A small image VAE, trained from scratch: 9.55M parameters, batches of 64.
Rows from block 3 of the encoder, named by matrix and row number. Rows with one number belong to one neuron. Each number is 500 + 25 x the weight over its row's rms, rounded and kept within 0 to 999. All counts start at 0. Numbers have three digits each. After the name is the row's rms in percent of the matrix's.
# fc1: MLP up (encoder.blocks.3.mlp.fc1.weight, 512x256), inputs 128-255
# fc2: MLP down (encoder.blocks.3.mlp.fc2.weight, 256x512, transposed), outputs 128-255
fc1.77 107:500548473528464511534493481482515528501445530510502506514507506527482483457505504469485483524462529543494476530528501508483502513503479517444481499506510540464510511507533491491506537492525513503516520561484515520493534508502501508524479498547520502449481505500504535516545512523534500508482447521483526462529480478511495479471478481535498523537519523524506488487502555498569491509557
fc2.77 102:490486538467517448516490510472490488510519500477523488479526512492509500488488516510510500543536468490488511510490478521499485479452487479528477564537488523529431486490492523482501510514474431481482499511479502513513515508471544506480536546513510492534523521458495505466498480510502432528511503476505470521530526475499522544471526511475475508490485465529491535528512489490524498522500
fc1.78 133:518490479465501504496484469492493498477491501528479485487476500572513503492477514489564503487534492521488522490474527506485509531466525471487488547488502460492501485557532524463484505471499491500516513494518517517493489488478518524475569501509532493506514462507488473539492504505498474490534503505441531484494535492501498515479449491475484546477552481473510512502501494508520494494512
fc2.78 145:528490491497527476498454508532490496464518484512479457544534487508520486485513488491502508493466528448527502521517523483479494509511483514459489447478513547500502506480493509527491487542543517488479500486493502577507456528454518480514497530484447478504512465529503478508486546459475495503533521493510515463508523522483511491505506488455458517488522548472519529450498497536484506471523
fc1.79 084:476550486474507537551538499502490494518508484532495509514528482449504505452481515501530500519492489528478520517490495480513538494498501489456483518495544493514493487464498522495475512495501471500507479555489494469449514525464531476486463453447508485478475499542481470515465501479556462498469509535488529493487505457473523485511461514486521485533499494506474502484454483492469522578502
fc2.79 081:515456484526514494469475508529497518490531514498509533472536511504481505538545484512487525462488479518499488498541509489477484524539504547540512500498484521507486481503485474485492525517488509490499564461490509556518500507488491534495508528512493494533532505451490479517539437458496520500537537541475506517540545524499472494489533497492525507486467486474511488501505522514521507512505
fc1.80 097:525497496507489506494490510517474481526516518496503464504495489481480515562484499501546489495487500473539475520515490500496531474528503493503506500495480502525516511459506516477500483492496520513441465519499464483533538475534503550546467466512463478495497488524469471528480483545505486471530464500503503497528507508525492535485448500481543552508473547470473523517456457509499518474494
fc2.80 092:477501493492488523513426547542513505526532554507457494528501493536517511464468553486494508490510505502496462451513520454530529535462460476511503505464514508512465509496508508489512481511478470494511504494518483575496493511520484503453516523504477493486513533529478513549517459479480516470427524492500491502487474518478496493520510495511476483510477459528449514511487513501530480479495
fc1.81 088:471475543492465481487524505469484524550505472461522513531526543505497456546524468520505535507503492510512479505509478518507482479476537521497473516527425480449519525506457495494478500487500506486492489508516497534476502471526459505485435511532481458488529493471541522547478535508461503491500472497471487471508524514500502492476496471530499528532519493518504460508526493524524536514504
fc2.81 089:474480504489528511487531443503502534482530559486469526533517469526481526489485561512455489499485463458465492508515529461530494506485538525515466523488520486485541467533483506513538520536506484480505485555480481501504502473475506502508491538463499498515497503491458490490501498506527458495524516474545514528472469498502514518523505501496512509516502507492491528520479526443525476526511
fc1.82 101:474529494448532538546479516490504525493489512469459480513520540502482482530546485532475500458524535509513502481486478498474493473482500490470489525523537495513539446531455466511510510538540491506487461536492543519505497483533463502478455489495481526537512518487502478553480553491467499504503488469497479488515524530511501568492500456459470533499456481476464474485453524497468496507505
fc2.82 095:501485524514537514508494518497502461506479557466499493502477478501484471512485477508509534482517441528501463541468496462493476517500517483486495503502465496515482475479472509480508519517475483506478497497522535504503513519533491449512497500504448460488502525508489515518486482526494497468442491518503454500497516527562468484498511528500480498497463584479466489484469518504516516468495
fc1.83 107:506494525493501496527512473488445493510471544441504532478481524448532495504537496490456465491527484478512507488493508496461524512529505522475470467483477468522524516506506502521520515540508472548501466488516486484476540490469500500514530548550474560514477481519537524492496517535476484457493473516518490549508497487490494479511516491500476470537498490507493472499485500523486507522549
fc2.83 096:483496495522512497488488562517514474512484503514488472478534491489501516541468537554531517515492488465493543549507507516489503502482470466493541475517491527481539484449488517514502514488533504492500508472516532542533532522557464490470508501475490498520482535483470497484471492483540495491506496529538474505511512512528482496474508471478498566492563463457523522510449504479486517493469
fc1.84 094:483468536481485479517529443475540490497483491519486499509505487501499487529480468496521523525489538507511502521498565478516511515460525483503488526536506493495492535473446506442513508518519503460533501553496456505487516462490483491471498475491505466505520476543546507511497478460505486494487564484481510501524494461515522558475466530509475555532502459520524512502498527497508457495506
fc2.84 097:486461493481555508480537472509507518516515499513515486536542547497493515475490482479500496478473505518514461503473489494554486522534508534508501489501484486462469536501492524470516495486471457487517496544512484501481478536444516494500497510490502478581464500506504487491471532523505519511515512471518602539465529467503447472515487466504467486460479499490492525492483502518490512502519
fc1.85 090:523494466511523501433502476478514515454493541528480471489527495494489501481488507524481490548504539540485473507505544518495509500499535532491518493510521548497517484496512545497535514496535514506485520514461559497432522527525485509443480473533493487542479497514503505480524480504481497490497528496538532462510506502503473464523482508494483499488522541453506514504484481519497499496508
fc2.85 101:466499474498508531521473536527486467507464504497494546541459500435472547500499536483506526482538469480485522479493495495526486502482456484472486496464468524494474494478496419491542516491496490478479473457507422492504516490480456495473552446503536519460504518488505495506480509526530470503496494510511479472506503498529507501465482503492514479494460471506474506447490514528492526480496
fc1.86 113:494544501523518495513530472462496493477513460496544501525536510489539479489459506485492526473507482526505531502470478515500472511515516509509486507522514492462475480483508511517469486531468483498512507524503541513475468500481514475512530507498472558490510460511525450499523486512517528463524522516476521505497519482486525512537519442472509485528549509539485488495438504516475566466440
fc2.86 088:496493504466497535546484526475468489501510510480491522504496521505505481498540522497512528509489447520477483517586494479506463468497517494469495474499500466522532478473500502453508530510520493452512541490511473479514544519517473509525469526482518463496478528529462535502484469497493479531479472483504510495502495520536454504476502526506486472520476541489523523488519518522502522547518
fc1.87 089:473531484512498532476493508460495522493482492474521487499479516514495511495487503504504495465485520525480476476512495506478538519495506529478524533479527497523516491521487533494452518525506506489475504529463512547450513544526476490497481471496530526514562485483487508517543518478505479502481494503489511550491506486487491464455499492496473471430478535466520481531507524492516496524471
fc2.87 087:474513479564477530516503489522537490539541460486478512507483481470521526496459477547476500483510524480484467510497496477520475500451497471550506452521528517525508506515519488534511490507514521526493512514471498498500468528577485505524504526542502509506467498490495517464495480520509443552437458474503505474508484509545508497498483521484536521455493487486515522478534507480544476504516
fc1.88 088:515526438509458452476456487521497470485525485520561523484502466485504553496526486556503529480501519521522512491443462513475505536493541506466518454488515476496502480499502517537510445498531477510453507482496502487546488488530524511523467495492489513514506486518520549488495480496543492507514499558523497514489514519481503507518513537525496496542539514483507522521533496480490475525473
fc2.88 087:477485530497490566491492454492430509508549509484524515489495513500527500478458542498472523498528471515461545485517496523496497488465467500526477468474515446524518488483511476538538489499515493519484473469468524523499493531504526521543506508488494457509549510564450441524515500466495536477526524488450511510496494485481534511485493519495456488484471510518453523495504504492470503494499
fc1.89 084:462464522489521497527514495487497517508456503505428504487543478494451475488483483495487487484541508498504507503476488520471457499455512545471503524499488501509510494503485535466482485479533482497493478514497516515466490484519493480446499493451485497558459507491492514566458475480569503501483471466468518471471465536478541501495496445539497538507461498533455477530480530535532500512489
fc2.89 081:537495476472488525477503479508470523499475544493547494500473502479518503475521459546489508518482482506524456524497528497500508489535452486512489454442516494489474491477527448509528535500514522511443533515504493508459482507536462521523508463498519479462476536459480489477552504545427475471467513491488504521509532492534510509507503511497509500490518484507485507479494465502512504486505
fc1.90 104:537536446455522487536492509522509528515543466497462496445495537523460446502485485516497513501527466468514461496503482500481492505468471515493483492487459478528501485467524499484534493514537530449553515551493469517500509496476557508498557513517514536522518501455452479531524478530520474532492490492501521487495554519508533515521501494538506503497474505472535483497522551503565484514511
fc2.90 095:506508480504532474529534500509520520538518535503501468492524490463505538505549461508521500525478521533523469503491483521493548491482511520457496482503550511566506490495493534490456500488488461485477501501485526494508489489512501458493487488536472467478493514501551465477529538490510529512517499467535506511501527480488477520522449491499502508534486447487467499527545510517463514459492
fc1.91 096:521476476471514481481485496484508514497463482499510507542527545547460560503510483516508493527485514466508482487501515560491507520499497450504500476480525523489506546469454466499482465534514503453461518503516506504503531447538504550468484558487479533527469543486479515489534507478477433495499516484468527475517464510526515494447502486498468490496526516480443470455468511473521531488507
fc2.91 099:529513463523482525514497488506452465533515504529490488459522486478479453526510509482521521556505518496438469474514461501462505472495482498534482529509501504542448518475515509495523479520487526489489475497471478492461463509491485510466473533466495484488511488501488485509464496497505586525511472535510483544504446473457508510525463508493539484510482522512556545494481510492494516516510
fc1.92 108:510479503529495546506519482495489516550497528507510492551497497480522507516518532493518479493497501510534477507499506502451527508481482453498453486503519484527470540526453480467515480531515469507493478453484460489488472499488509493479495487526483515501506484497490466563505511515526504481510499483478470474516498473499495466548504499525499541514475512484485474481515512487449521501491
fc2.92 124:471511497525554552503493543539493533509435537516512494537485470476481499466486489513466518535537477485505530481469494472438490515501458477519510480506512510481496520543552480506503469484493513540510510480526488478520496495577482502481518522505532490478544510548522544491502516511477472503542474481499508498487489537517498488458522465496503527490459503528535530475497534502496506494494
fc1.93 121:507510537516542484468496500524490488490484506495483518505500493506506460485508491492507496460471460478473479499504532474519525498506510480488471502482508497497468515473481542509531538491472493489525446503509495524523472505485514447483491483522464460478516511554538522525460482466511550511484539526498479514508503483487516483460445490508440497505542549542493513478521557507465500482464
fc2.93 124:495498484496479505477500495512498542525512491503541479506494496492496444506476541471504539506466492545492543503503480548540561511504503531506463477492502534472505504532520509457459463476500501474540507493459465503496503435498536476524512512508487491484497489527470469483499497498483510518531456546463444500516450477475519556519481491509563505521491501488515468512510501488488504513480
fc1.94 094:520525494498498509520502506543489510497466502494468505467464463465468481495472495486471525559507454508475525496500571539492496493514466524544510488465503480478440478515476533534504476516482511470490465471486546535487460548501495484491488520540523512484486482533530458515514505510545501492483486502469520511516493503486469533507489476538515538515532489495512500476531499500473471475513
fc2.94 090:477530508514525522515510523490506522480485477466487494506518488499513527518443495472513485479488528512499543497500444529523475547513463487493539454474550519500512481531475501519521474495497545509513468483503474501490494487553487497539530503535506517525499506476487494504485488474507534501485521463514515542473523542464489497483514460528507471526518499519474488532436490525547510506503
fc1.95 101:464502526521541479502504450470487522491500514543505495536511492471491506513513492526527483487524467541455512477512511474510534496509527510520462514483509483475492482497502457445516477518461531468484531535442492520483509483510475512475508487481513515508517502477485482536452519505487469515518498474497490488506482483499515531551526442510479503495475563523508467523490476511512478491482
fc2.95 099:546502539504508471489537519497502498560538457474552474533514515507511540485541505492513483555486473545523480545531496514521472490446484474493476485487475522498493496478540521533481531535476506475527485492528497492476516464489498512545477458498539512514528518524477495496500502512533533463468513444448500541497514473495488504447482546491531475512468493509500485438483466516519533515531
fc1.96 100:514474526507500519480517495482485503489515485523493504512457484479478512500498506490487560515484484509522507531531455458486498491534482518462489490502525540544472457507508531511530507532523525508511505535446531509487556489475521487515489486531509474494480443519450501532519477459473500511490476482531527540504483484500549496500507494498502463548540523495510492511466523528497546452478
fc2.96 101:516479536466483511517499492457549522525501484477475510542492520464507481513456502525496482487532507493488490490528512539502488499533544478476467489504481500524484481463491533493476491486483541449468523426508548467483446520485478509522496512493481488508449504501517462467466487482508526500503521498498485484529504471545454479489502524504519462466526511495483503444467470506521489524485
fc1.97 101:518472514464462475497493492423492476511495455535519484511476548501427508484453504515463482472483452501515473522515561480504493478504500503466501529537524533515504512494515517519492522497528466546473534496539515492486495483516473473484494499524458518511488473482539489477523500483488478511491508471524455529482511493479507518516494484550483535538479497499526512502507550534466474489499
fc2.97 099:516525530542546522459512499516542507490528529510469519520480553534519501522500457487506540517514512530538503507469514473513521497507528512491498492441493478485510493512475514491487502489482487495535482535490505491532504519461544490479503493512462463498503511470475524511470519492526506488489515474500521479499553512460493515500489534526494485471564502550495524503508439514541551487514
fc1.98 101:492540483461525500480497515488461494519502504463508506535491467515524525490497534485468522451494537527514502498460498472462484452508498519485502508488509507487465536506507531503482494511483534507475487498507516488486503443529473501500524489479536483482505406513464484495509505510498500463416507507516479516491473491526482489510519478456546521489522423539522515520528448493500508569536
fc2.98 101:456511495509475498515520558515504481517503479514476501519484489487457469517515492480463495526519498503511501517488471533532518477462490515501534491513504509501432481468508471480559497486536516473509480493504477508494494484538504529512522513507488462522501513522549518483523515502494502512451511534491537538539503546498500567518517496502484501495489488537497532482492481504494521500543
fc1.99 095:492525452491505485459500537511517483483525477511509560515512478517468439493524527489510482489522496485506509479516540541476477494470473501516502499496544498447490494578486550481523494468512515536502462465491502503491524470484480485507498506538504487520496491512466519492483492464540534521516491478487444528504492513503498545503474514509481514467508488520505528504516498461502492518477
fc2.99 104:546489542488500452492469479527545506487457459480540493493517545510492511508477526516511470496489504538541479495496506468484505518494498509537487503542532482495492508453500504482460486433502424491459495531506516511493511533442490518506510476452446496489499495523493509511484485547491503519470511525504540500501495496470463485489453505501481487490501524504505529501474528557517467516483
fc1.100 094:458488493489515537511488529477495515475490482518534478497450490464501499506502422496527503477493467495515513495501530488538454535476495499463533469502464481485497506514522484512509489474464529485538469545495479456491485528475475450493529481473527467513479490518514458502459531539533470494535548524528503516491519476465476492480503470508514471450468490496455511467490493547507507477492
fc2.100 095:546479498510518494514455445510494517468471480509472479503542531502503507543518513545489472501492455520465507489493492477498510529516502485515514525519453493451480511426471427502478525487508453489467535556539463533453521504496520503453545509507509533458499489468485525491494525485545504495531493464532512471521496518494494485461527497468480489523522511482544520493497510530498507509476
fc1.101 102:451531499507497497508514501505512529450500492475507519501527480521502520510526494517508534497469491531539526520493464494481506468466489485552468494474562508510534481462466499527513500498529513516518467536483548469501531473472517561465497513456480504503552480508520466478485505463486501514493531508513503494511456479499449486486478482498510499506468494484547473504486492470489482489475
fc2.101 097:489520511478526507542488466502474490522504525490485502478463472501457501490485529500463472430522493486501523511512495507508487482510525535505533491500517489465525555507562507505514535516543458484499538456487447477501478501521511466432495504522516473478428489508466525527508472510515511478546511496489539532524545519489530541519546535506504518520520447513499528487463504526530492514493
fc1.102 098:509504490540510508463495519469526528510491487495484503473522487510522480493507468498479492497590500497462491469522488484502468510491495506466533446480518498536521474460447526492464491512487520488478496504500482516541531504507481462480506487477507555539494533512476456506511490472465475470524473494520485484452465487474495538502519531482477497500483482530460570501516481503481470532490
fc2.102 095:472495507491536493507517466535492497483544535518491484540485486480509518508503480490481543495456517450537515526509487548495529469489478498515480525535491509502565495526516475512516558517494528508490496492517522475457497504495485469526484488486514463474474454490526549500506497512520493472494495482463505459564487525514495493480504521483520470541507543478515483491534532532513534462522
fc1.103 100:517477488508514464449464456483508483506509504531508498507503440511497505493486526487484499507479555517466497486487424491473519514468492475467516465491509505533484498473526525483462505479515500493504497504534472503494479525465486465438474524511513547475511477520520539473505525475499514489507477481502469534465505492531536498530496483474524493491487518472487542527543472476496508547506
fc2.103 092:489507541531489509468474488480491454516485547508526518473470488476504476516542458458521502478511507466511494520494539530528547493484494511508490473479473510481454499529503500449488555471507514513549541511534476506494475522480477521504486474483510499530459506483518498477492509530478506494519519489520501499514530520468493507526482475503509456498485478491489455494496542536505502477490
fc1.104 102:529525510521495485496477455532481458466516507487517516520474535507491535498518512499484535483480537450515477520487515504515499496528533474469527493510471477476488487488495493530487503513479530502503493510463467513527467485478492461487485526533507495538468532510525492489505509506469526500544496498498452470478503478520503535499527529537491475572484499527497507534514519446488521473436
fc2.104 109:485520531494515507532518506522505492472492516517500511483475552521484486469493521482461521530503479499463520480555476521537496481510504552492513501478494549492462507543506489476490509553462491471471486472530526462474485448444520521506503457482524500557472488497503489481501501483493516505515462478524497507526440462490434556511544481519542535462501483489484474537497509505489475458514
fc1.105 095:497477555506516527477474568543531516505509473490471515490515493466518482535523486521475520505485506482451462488469514480546519487528519493509500511532529487502529481520500521459450510513515498496513507515524503474499511473485494470481489501516520508485465463559504487475480495476515529522540510496489525491542468470500454443442468538505450466488545553524530514519523521486528472507497
fc2.105 087:540497499520494497470500484479491490510476506514520553474509543555465531496471524512488518493512492516516515475531555485498502470490506523473509471497500513492486508470477426528487526456530516506527513501473475497506483509498498497500475532476479458508535488471473494486521485492509485501523517553480483497495500518523493465516532432483546561536469512480469433472491506519501521476482
fc1.106 095:509491574538520495510468455460542535481528522485524434501520509475507522491512516522508494478519519507516503537539475529507519470515500491557488464498484432517534484495459495486486508495508484533465524508503517504477486510517497477489507487501479444450482498529520490497503475534507506506492508455469516494484567521518473513518543494503452489506475486484485531441460457482508487462497
fc2.106 093:492495507461505506482480525503447490505495481505446550495497497512492494539478496507486480496484498502454534493464518464495491526479493516486499531502513522498447483494514494519510538489444554494545494473459494480527556497486512461536495504480524517495515528478505561525496447509501509500476509503524468503493450473533463480483492486504514499505549484519496457489507518517508501530465
fc1.107 105:474516462489469463506486488490494484516508473492459486526514525492490536508455485497461537502514502493506513488528489509480482521501496473524477480516512497489486494505485529521511506495520505474468495472492481532505480516525498569507510520459500480492473535514511512542468513528496518485536506518519534472490486490503465499490492469429478485483465506501522489504525511488534536501508
fc2.107 104:473495502505470501430485487522481508497517524452453497491510466522465484525525456520490505488480483485529479505438510499497509484511513545527503474495498511517495477504506517514458533511509513456488488533497468488543533537456464475493506494530514488496550458505458510503524504513499491472492495473524477501470509519510473495496503488512526578534527528503480530474462526524485489469462
fc1.108 092:492493481471493497512483549527508484487507494531497518506495517513452529519508474543464482510535512526545527475487488465451527477518483505512493532506552500490484505468528535484520514537487507496496503497458463507511509441485524490486487468520460523518465494473489537490536492504496492463497538481521519500484480488588495420516526498512455525494472463553540494484465522529496443495488
fc2.108 082:498511483511491495484525499503487502510458509485502494489489506517492464492482519503511477507464494514502478504472542510517536529471549490482536506529429517525494511529503510534499508494483457503431500526529518479508484488526468494526474471535512517526495472520471491477509418543527482480511500538534523485515521501469489565549534447500513456501492510506480502554536541506469533523505
fc1.109 093:554482526479526477530508501541504533522486499492505496469501466497467506564509479468520511496431478560469474524512521497506477528495493466496487513511490489493481497451480490477531490515464471504486535510498438470489453512526484473509490510493479559518507468476486490510504499490514520517476479546501521490499536479488487487514531508472466437487530495458513518502509487492510487496522
fc2.109 093:524461481517517536521521468509544544508471515510509502477476469502513513467540517512486507492517504531483497517484505481532508495495472488487525492490519482490520519482446557482540536508522477527499491483522531493533481482481521511533545481541473561516503507510528523497497473503498539518542477490482472496492512497472516480484498540502467530526485497465548499488529523477496505498485
fc1.110 102:471474473526495466479513536508480508525491527508535513487478501478530504529516523482516466468476495489554519506509503424530549555487499521510551477557531489528511503482497487516478499543487446486512535481537506508497499501482522545507481495479446492498478515526575527467512509486506491511507506540454515500483434520558507478493538488473504534494471473539509506513473509509525528487509
fc2.110 103:508486454514523566506490493493492496466516514470445489518467494536518534540494541450477505492498508460524521482490494473508479563536472503513548464503505475485545508501513480495510479473511485517524481511516483507475529488496466495477480499529484511505501487475484533470533490501484541468477475548511513496532512499474499509462467521545546496464478507484554545534504475495465511482518
fc1.111 095:508530510483485534488482483518487478499505475508533495492538469468519463494474532501484554513479512484509439468472499427463491519516526511541497528534475520514500477517515528483534510443513513466448509506501522535485462469505483469488506463527478521465442515515486471518487540530431502487497503508507525505523500514516504482485501541487511477507498456500492549480439527521522481485549
fc2.111 088:511459524499503511464518523485503498459567529532494532526450495546500499498483464520530484472498526505506504483486511561518494485516480514526485492521550459484514503510456490510503525509503510521489508536493484464470468539519458541494517470489479517487518467547491501514501468546537484523495439515546464508511500482531508442503525495508486506536506504536494455546469518530466475484503
fc1.112 100:485493496509484461505476472445504509468514529487481486483487474537517525531487491482478489483517503549487495497442518515528535466514503525492492462511492458500484504490494552460537472525456458525479511530461528492473486504497513527508473539476467464520469490478477488515527466541468496497518536457480484539470533478519502504456538493515502522473490488485510476520505540510499484502524
fc2.112 095:491495517517496510475508514451525543550472521475488466492474489473485505446486482495507528511486526482506497505523466508492527527494493495499495494469474520455500486469481459527536539469536513508563515518474535520511519540512531493481501462528498475475525524449532483505521544500447534500506534484502508510545505506489473503488509468520521500497508512507513461525500464464521511527478
fc1.113 082:465445506499528516458493508496467478530516541514470501477532473517471463549509512461505523506521505512496497504525510490508466454529492498494531540457539512474486520468528520480508508517543482483482483476467495499514464508515469490467544501509523466483485491489494512498532495512502489512484523473495525509470512527514467434510475502516483562482451471440524476475480515491495535486520
fc2.113 091:488523524453514518514529531506520441549533474487527509538525514474492550498470548547441489497491486549526481498481508426495503526518498446492496497519464528486471461497500449528504484468480494519480537516513504520494490452516518480500478484496498547476533496497470530525472494496518508537513463530492448485482513499478533475480491474529537467505485484526511503516490437482499511490504
fc1.114 094:514502532511521509489469463521471528532494493482496494523504504480542466487477484492536472487467488522479521483510500499496473495508470491492491482466485534485495528519480486490532502501557470485473509528523500504519500490524478484552489516489481504495502486483526525477529469477470516520495502495516487515514532499536494530506539516490524534543512539479501543482463517513508508515497
fc2.114 120:508467545491503467505446508530491489486528495522514517486472490504545507504505459478496484500468540530520490502483500480511518477486485503511509509516490492479436480482471482499494551505516536495457501494489500509499516543496502431509505476489495536478487504503486531536484503522503488489494539474534500467509528548502534546459508479487488529541493542492467463459506543493511514458460
fc1.115 092:523508465470494505533455546465486494481490510505492523495508489460524503517494508497538491472541488526503475532512520554523487519507470481517518508511497518493558538515467471482502483539482513480473522477475486517468522527533455509475546517505505489492493510453479480484464513525471525508535487527553491529509513480503530507507508511550488482515499532517533500507514489479460497482518
fc2.115 086:503506492479488506523505486471508494514511462504500501494446528503514509510484512476486467468495500504497516562536464529507500512519468529473461503480477519506483513522547483493506519525475496481469511495518541494512510525487505474523475476507545451507537557485550498553475493528472488540462524478497467479451470501492493480549513501475517483493493530463524501465503481523472466514495
fc1.116 093:547493488527514540497502459469526461469501490493514506501516490535529514527539493541531459472491524473499494492474515521501510513486529516479505517474530515456498508523501452491480572460487493457504467505515494512507519462521490454536513527512496561513497506521480516530512502472501468502499534493495515518530503520467490512538498497492526516516483482498489483504496465508540460495481
fc2.116 089:516491492516483472525526492466515466527501467503476504524522491458521475513464504516507476507535489517456517519486549486479486479497516449493486495492456442558552488489460478450486437524500452464502468509531465505548493536473508460524462464474507496521499511491490519501498491506502479524478531503446488523517482519499508489519478450472508494503512496502477529515510532553508520519482
fc1.117 102:512518514502490504479446491518489479493508536494499487491575522466546484504477524454534529525487496507482467488472542503452493499484516529510481487536505479460492475481513456514459513496504496525523502539494514529476555497486512511528486524471535481473468532536472523465490523490515532490488522470481466497496518472475546481507494464491488499533528497524514495486517545497466490528531
fc2.117 107:505507516512450522487506513523481501451540456498463488513552484515510525516463541502477515478496487470511497525489463525498494472495479514491491479516517504513463535522462491524520520524492558535515505524514527513508518516491522503529484502515559554463518514517516521506483486510497490554482516479512498542457479434523515523500485473480513479481519509486502461517456493538499486499478
fc1.118 092:505528509475503520506502552503528519499548485535505518520560471495488506508491510537515484481534464495498495493484527517474519482526504461472498492543473507497492483486504483479514461460489504517527503511514491532457497528446558475513482470464518483520524500486527472504474496488468463493529446515485526488488506550518488484574511538493463543516509487495495524457492484518514503492490
fc2.118 091:501443520478506469501490514510548510522483504495508497513470494516518527501515491531456513547476492496498477485504492493493523474482493516513550461512502501531531480518519519471507512480487503443500480479470549517519525500509435483487511537533492549492506493449509493491512500504507510538535500494552484525463511500456536520498521515489561510553483491480463488513512548491480514491539
fc1.119 108:515540446499496530469466515487553508511486529545507467525512515507494489460486514504496461500507526503496511505522513475513563493524553495558498504523465519532516502545500489541469492539512482499467482525474510489500461496534533473464505477496476498453477498490471537496505504500465486472503486433477471492480518518540507502522497490525473519543515494490506545517450463500490477496512
fc2.119 107:504537527504502499557489489479504487501489514479498509466520494523509538518546533510520481541503483475524471500542493562485515509449487518534519514523505490459550530513453494485519538469535456502517510542495463521499534498479478510483496439545510551482483463469443501493501457500532473516516501529526479529480504464499494492452503468530508473507499506477465496480470481495478448502490
fc1.120 113:509513503507443501484504511518485543505535514454531510481514579506490527507562493476515500505483518482457477465490532459516453489486508495502491502504531461537516480484490488539485502517536476493517518456545463494476488524470450529491539500493519504519565490511499489483468553479472535486524515492498480468490529536536520509532527456507498512532508506478538498544500463458471482491457
fc2.120 122:487502499521500465490502463495517529501488490492510484506526499502465526471546491568489453520524503492479458536511510528517487506516518491475515558466506495532498558502473480488507531504502489478499510512479502515488505473510485535507499521528515512507455535479510473492522502471485510478514494466493497536506485508465455554505478540470489520521471472558490482468481527474505540518521
fc1.121 130:476469496542526479533566527489472483512477489473478522506497477490508532501540519537490484524530471487504464505513504567506515505484507498495502489460556535508529452499452531495494491439550550532497470464490507475515530475512525521502531515499527499478462495483506477501497473533484512486495544492458537485472500548487507474535488520512525480494472508431478504512484485484463483508500
fc2.121 118:496450542484504508501499478492508494475520511474487510459439476509480483492524483489488474522506490475436520499531494511499525437495540503458497522525485496523541463503491491503490492503466486491484509499475528522503477529498487497532466516471481473515474506460542476511470510530498467507526491527488471568487520500495509500530487491483488519525502570482460482526534539493526488451475
fc1.122 089:478503502535560506478502495511493506520449523512452480504491520449538472474503515515497561482510497496464500486486533556528500500490496508503522546522489499478490485522540482497548517488510488517495458494512480483465481473463483471508497509490534472573474478526466467506485536461490470517524532462468490524516471449507470529450483491499493531472466510510471499503480516449462508478488
fc2.122 096:500471486463491476493433452463508500482503471465532456456509508482499525509486525485532469508520509506509534473529464493475481485511488540539472488457528559442491508521516439529516528502482499484502538493495533520477522471455530533493530511516486520499486509474528552515480459560486480524481482526479485452500481481534502498490545474493495457502489489468474505506503456502509523493505
fc1.123 090:517526523488522545522518491514524500434465501498447461509509486476485467532525506452530479507489495549480441480508503521481450491522519471530470463505519474475472502505508501480535466485505480462493488444517521467469482566505479490506498481512544486501512519518504569471497485493460495511516539497504494480480506525501524522530498474443539481506478525535524549499521468553450499495504
fc2.123 100:481504502520500544468490493480493517518477482527447535463484519511517503529487500500495515504475532512452468488509508490496525479507518549502526484502517473480489505558503445441518464484512489528514508486510475501535461481462516525460513507474515482503516498472503489512522499523527493466539519518495490497453517481526515448498466532514486529463465507443514512488510530505496462468521
fc1.124 095:521505534492491495543489517487475477504555505534513557538498502471507516552515512512529487481557501519459514477532508492503521523489545527561494462449512516499483502523514492490504469529495489501485480491528499526519481517520535463493468501438450480547481526506484491506526537499510475502472521475534483497502490480536507490541489518499502533493481460516485439473528523485523510500438
fc2.124 085:484516450485458511503476444490503538501476511493514511525504535520460492518480520464510501502525473515516444537507504471517480478472458478490508486510516479474557466488510556517520518504512505512513503471476458496446514505473477520472522505535533495497564513487548458509505459466510556490480478521473479495539535524484499475476560474479487532502495548492490496513489501451554486529553
fc1.125 110:506528491521511477500504516524516482487545540464526481521488508500528460510486498504481508513468511455463518530512506498496514499540508533491521492454495508482424550500488484498490525479481476531479547551472496491523528467494488506519454517489479449490505515498482467505502553480512489476480489499531509463521526520520530493512524502477542483546503522548470512515537508521468493520478
fc2.125 101:475547509511540512489523552493538502533469500566456488516537480506500496480533502505523506498509500477569521487539493500526501548501469518472509468486509486482512474483525514522483480494545522499474512493491531530484450507504538447499469509518476508468488492498487518526487509482495458542495477500481546511469478465493502480494509485531531495502553521487492509508524496499514506485522
fc1.126 103:491472531511506472484498488465486485448479497482475441472522523491499472488546492471492501498458522519510462504532465490498441477504466506499540497517499446489445455491483497491519457519502499500546490488545489468525532501470506537459496468503527514529505487464515523467489491492524504467474472494505447505509500549583456518570493500458518486501501487474479502529521505528465496516525
fc2.126 104:484481468518499499493472451517467497494487517522506559498479502481452545545515511523519510512520512492476524490494535484508471451455480507474470483481459546511492499492544508481496484480506478467500482535497508501481467491456501480497489496487494515505473495497518526519488466512513512499515506488519517493509497485544486558475459482473518468500506526522512509492486508488502497452535
fc1.127 106:508479526520534484501526466500507446523500504494525475527498494509528503529504481506522462516512451509492483490509478483512512498463473486492500518518537523437487510511456526547496492522500496521484489497492565509530514489478504512516472476502515507480555468530495531509528518525519498478537521497458499472459529474472501495516502499485497521466544506506492453492493493498453525519493
fc2.127 097:493510517497474475449426483496518542538507514510455526518499507503503501500524515465548488540497512502513513480510527516519473493472529493505526508515473523535485537491492508520491497534514508498485533509476530495472494519513489510491532478521451533527507526530539499519455470479532492497515492518497462513500498473519508493502502519508488451503520468507490481508514497526514540502489
fc1.128 109:541520524488495496518491503492494497471547500521494492533509500489495549481498498477509525479520484499482515507462519462456512469516484532508487488483527472513471499494509525455465507503488510480470496500479464466501521494505475552476511525534523497527490461484494530524470546513496500528536430496519513507474518496488447508532475538465538466498508514468477545482498515515517458488446
fc2.128 105:525513526462515491473528488475480497513484487528528499512491522498469518486456478484495494503539521510564497523477452498482511524508511500491522462542510511507492530490519462528474535480487530525544480484473468497491496539498505498476481503524538496490502478465460507512511492493498512497462487519517489511491521485475533553511473498519511465524496548469499493508497466479515529503488
fc1.129 095:510478444544506527481495520540511500524494513515510498517520480492488494535460519521491478538453471474522492522444484482513501517429475485519522487507508492538550494477532484516491496509507471537501491462508465491529541493472487516536510514467496508482492466449543517504470479496558501501516518514502475501532490508470507503509497529519517528455529525507488547513529460508532444500504
fc2.129 090:465476489513463542528501506527505471487499460478519509488510495515508492500488538496498496511530479473504458480477516476507419496530509486498508493502507515493433512442501516488528499488462494473537474527480528562507490507485461512515524488488487504472473525476467497514528508493514502513484505503501492479435516517535484480503424498458486493500457532560491524498488491481500537523539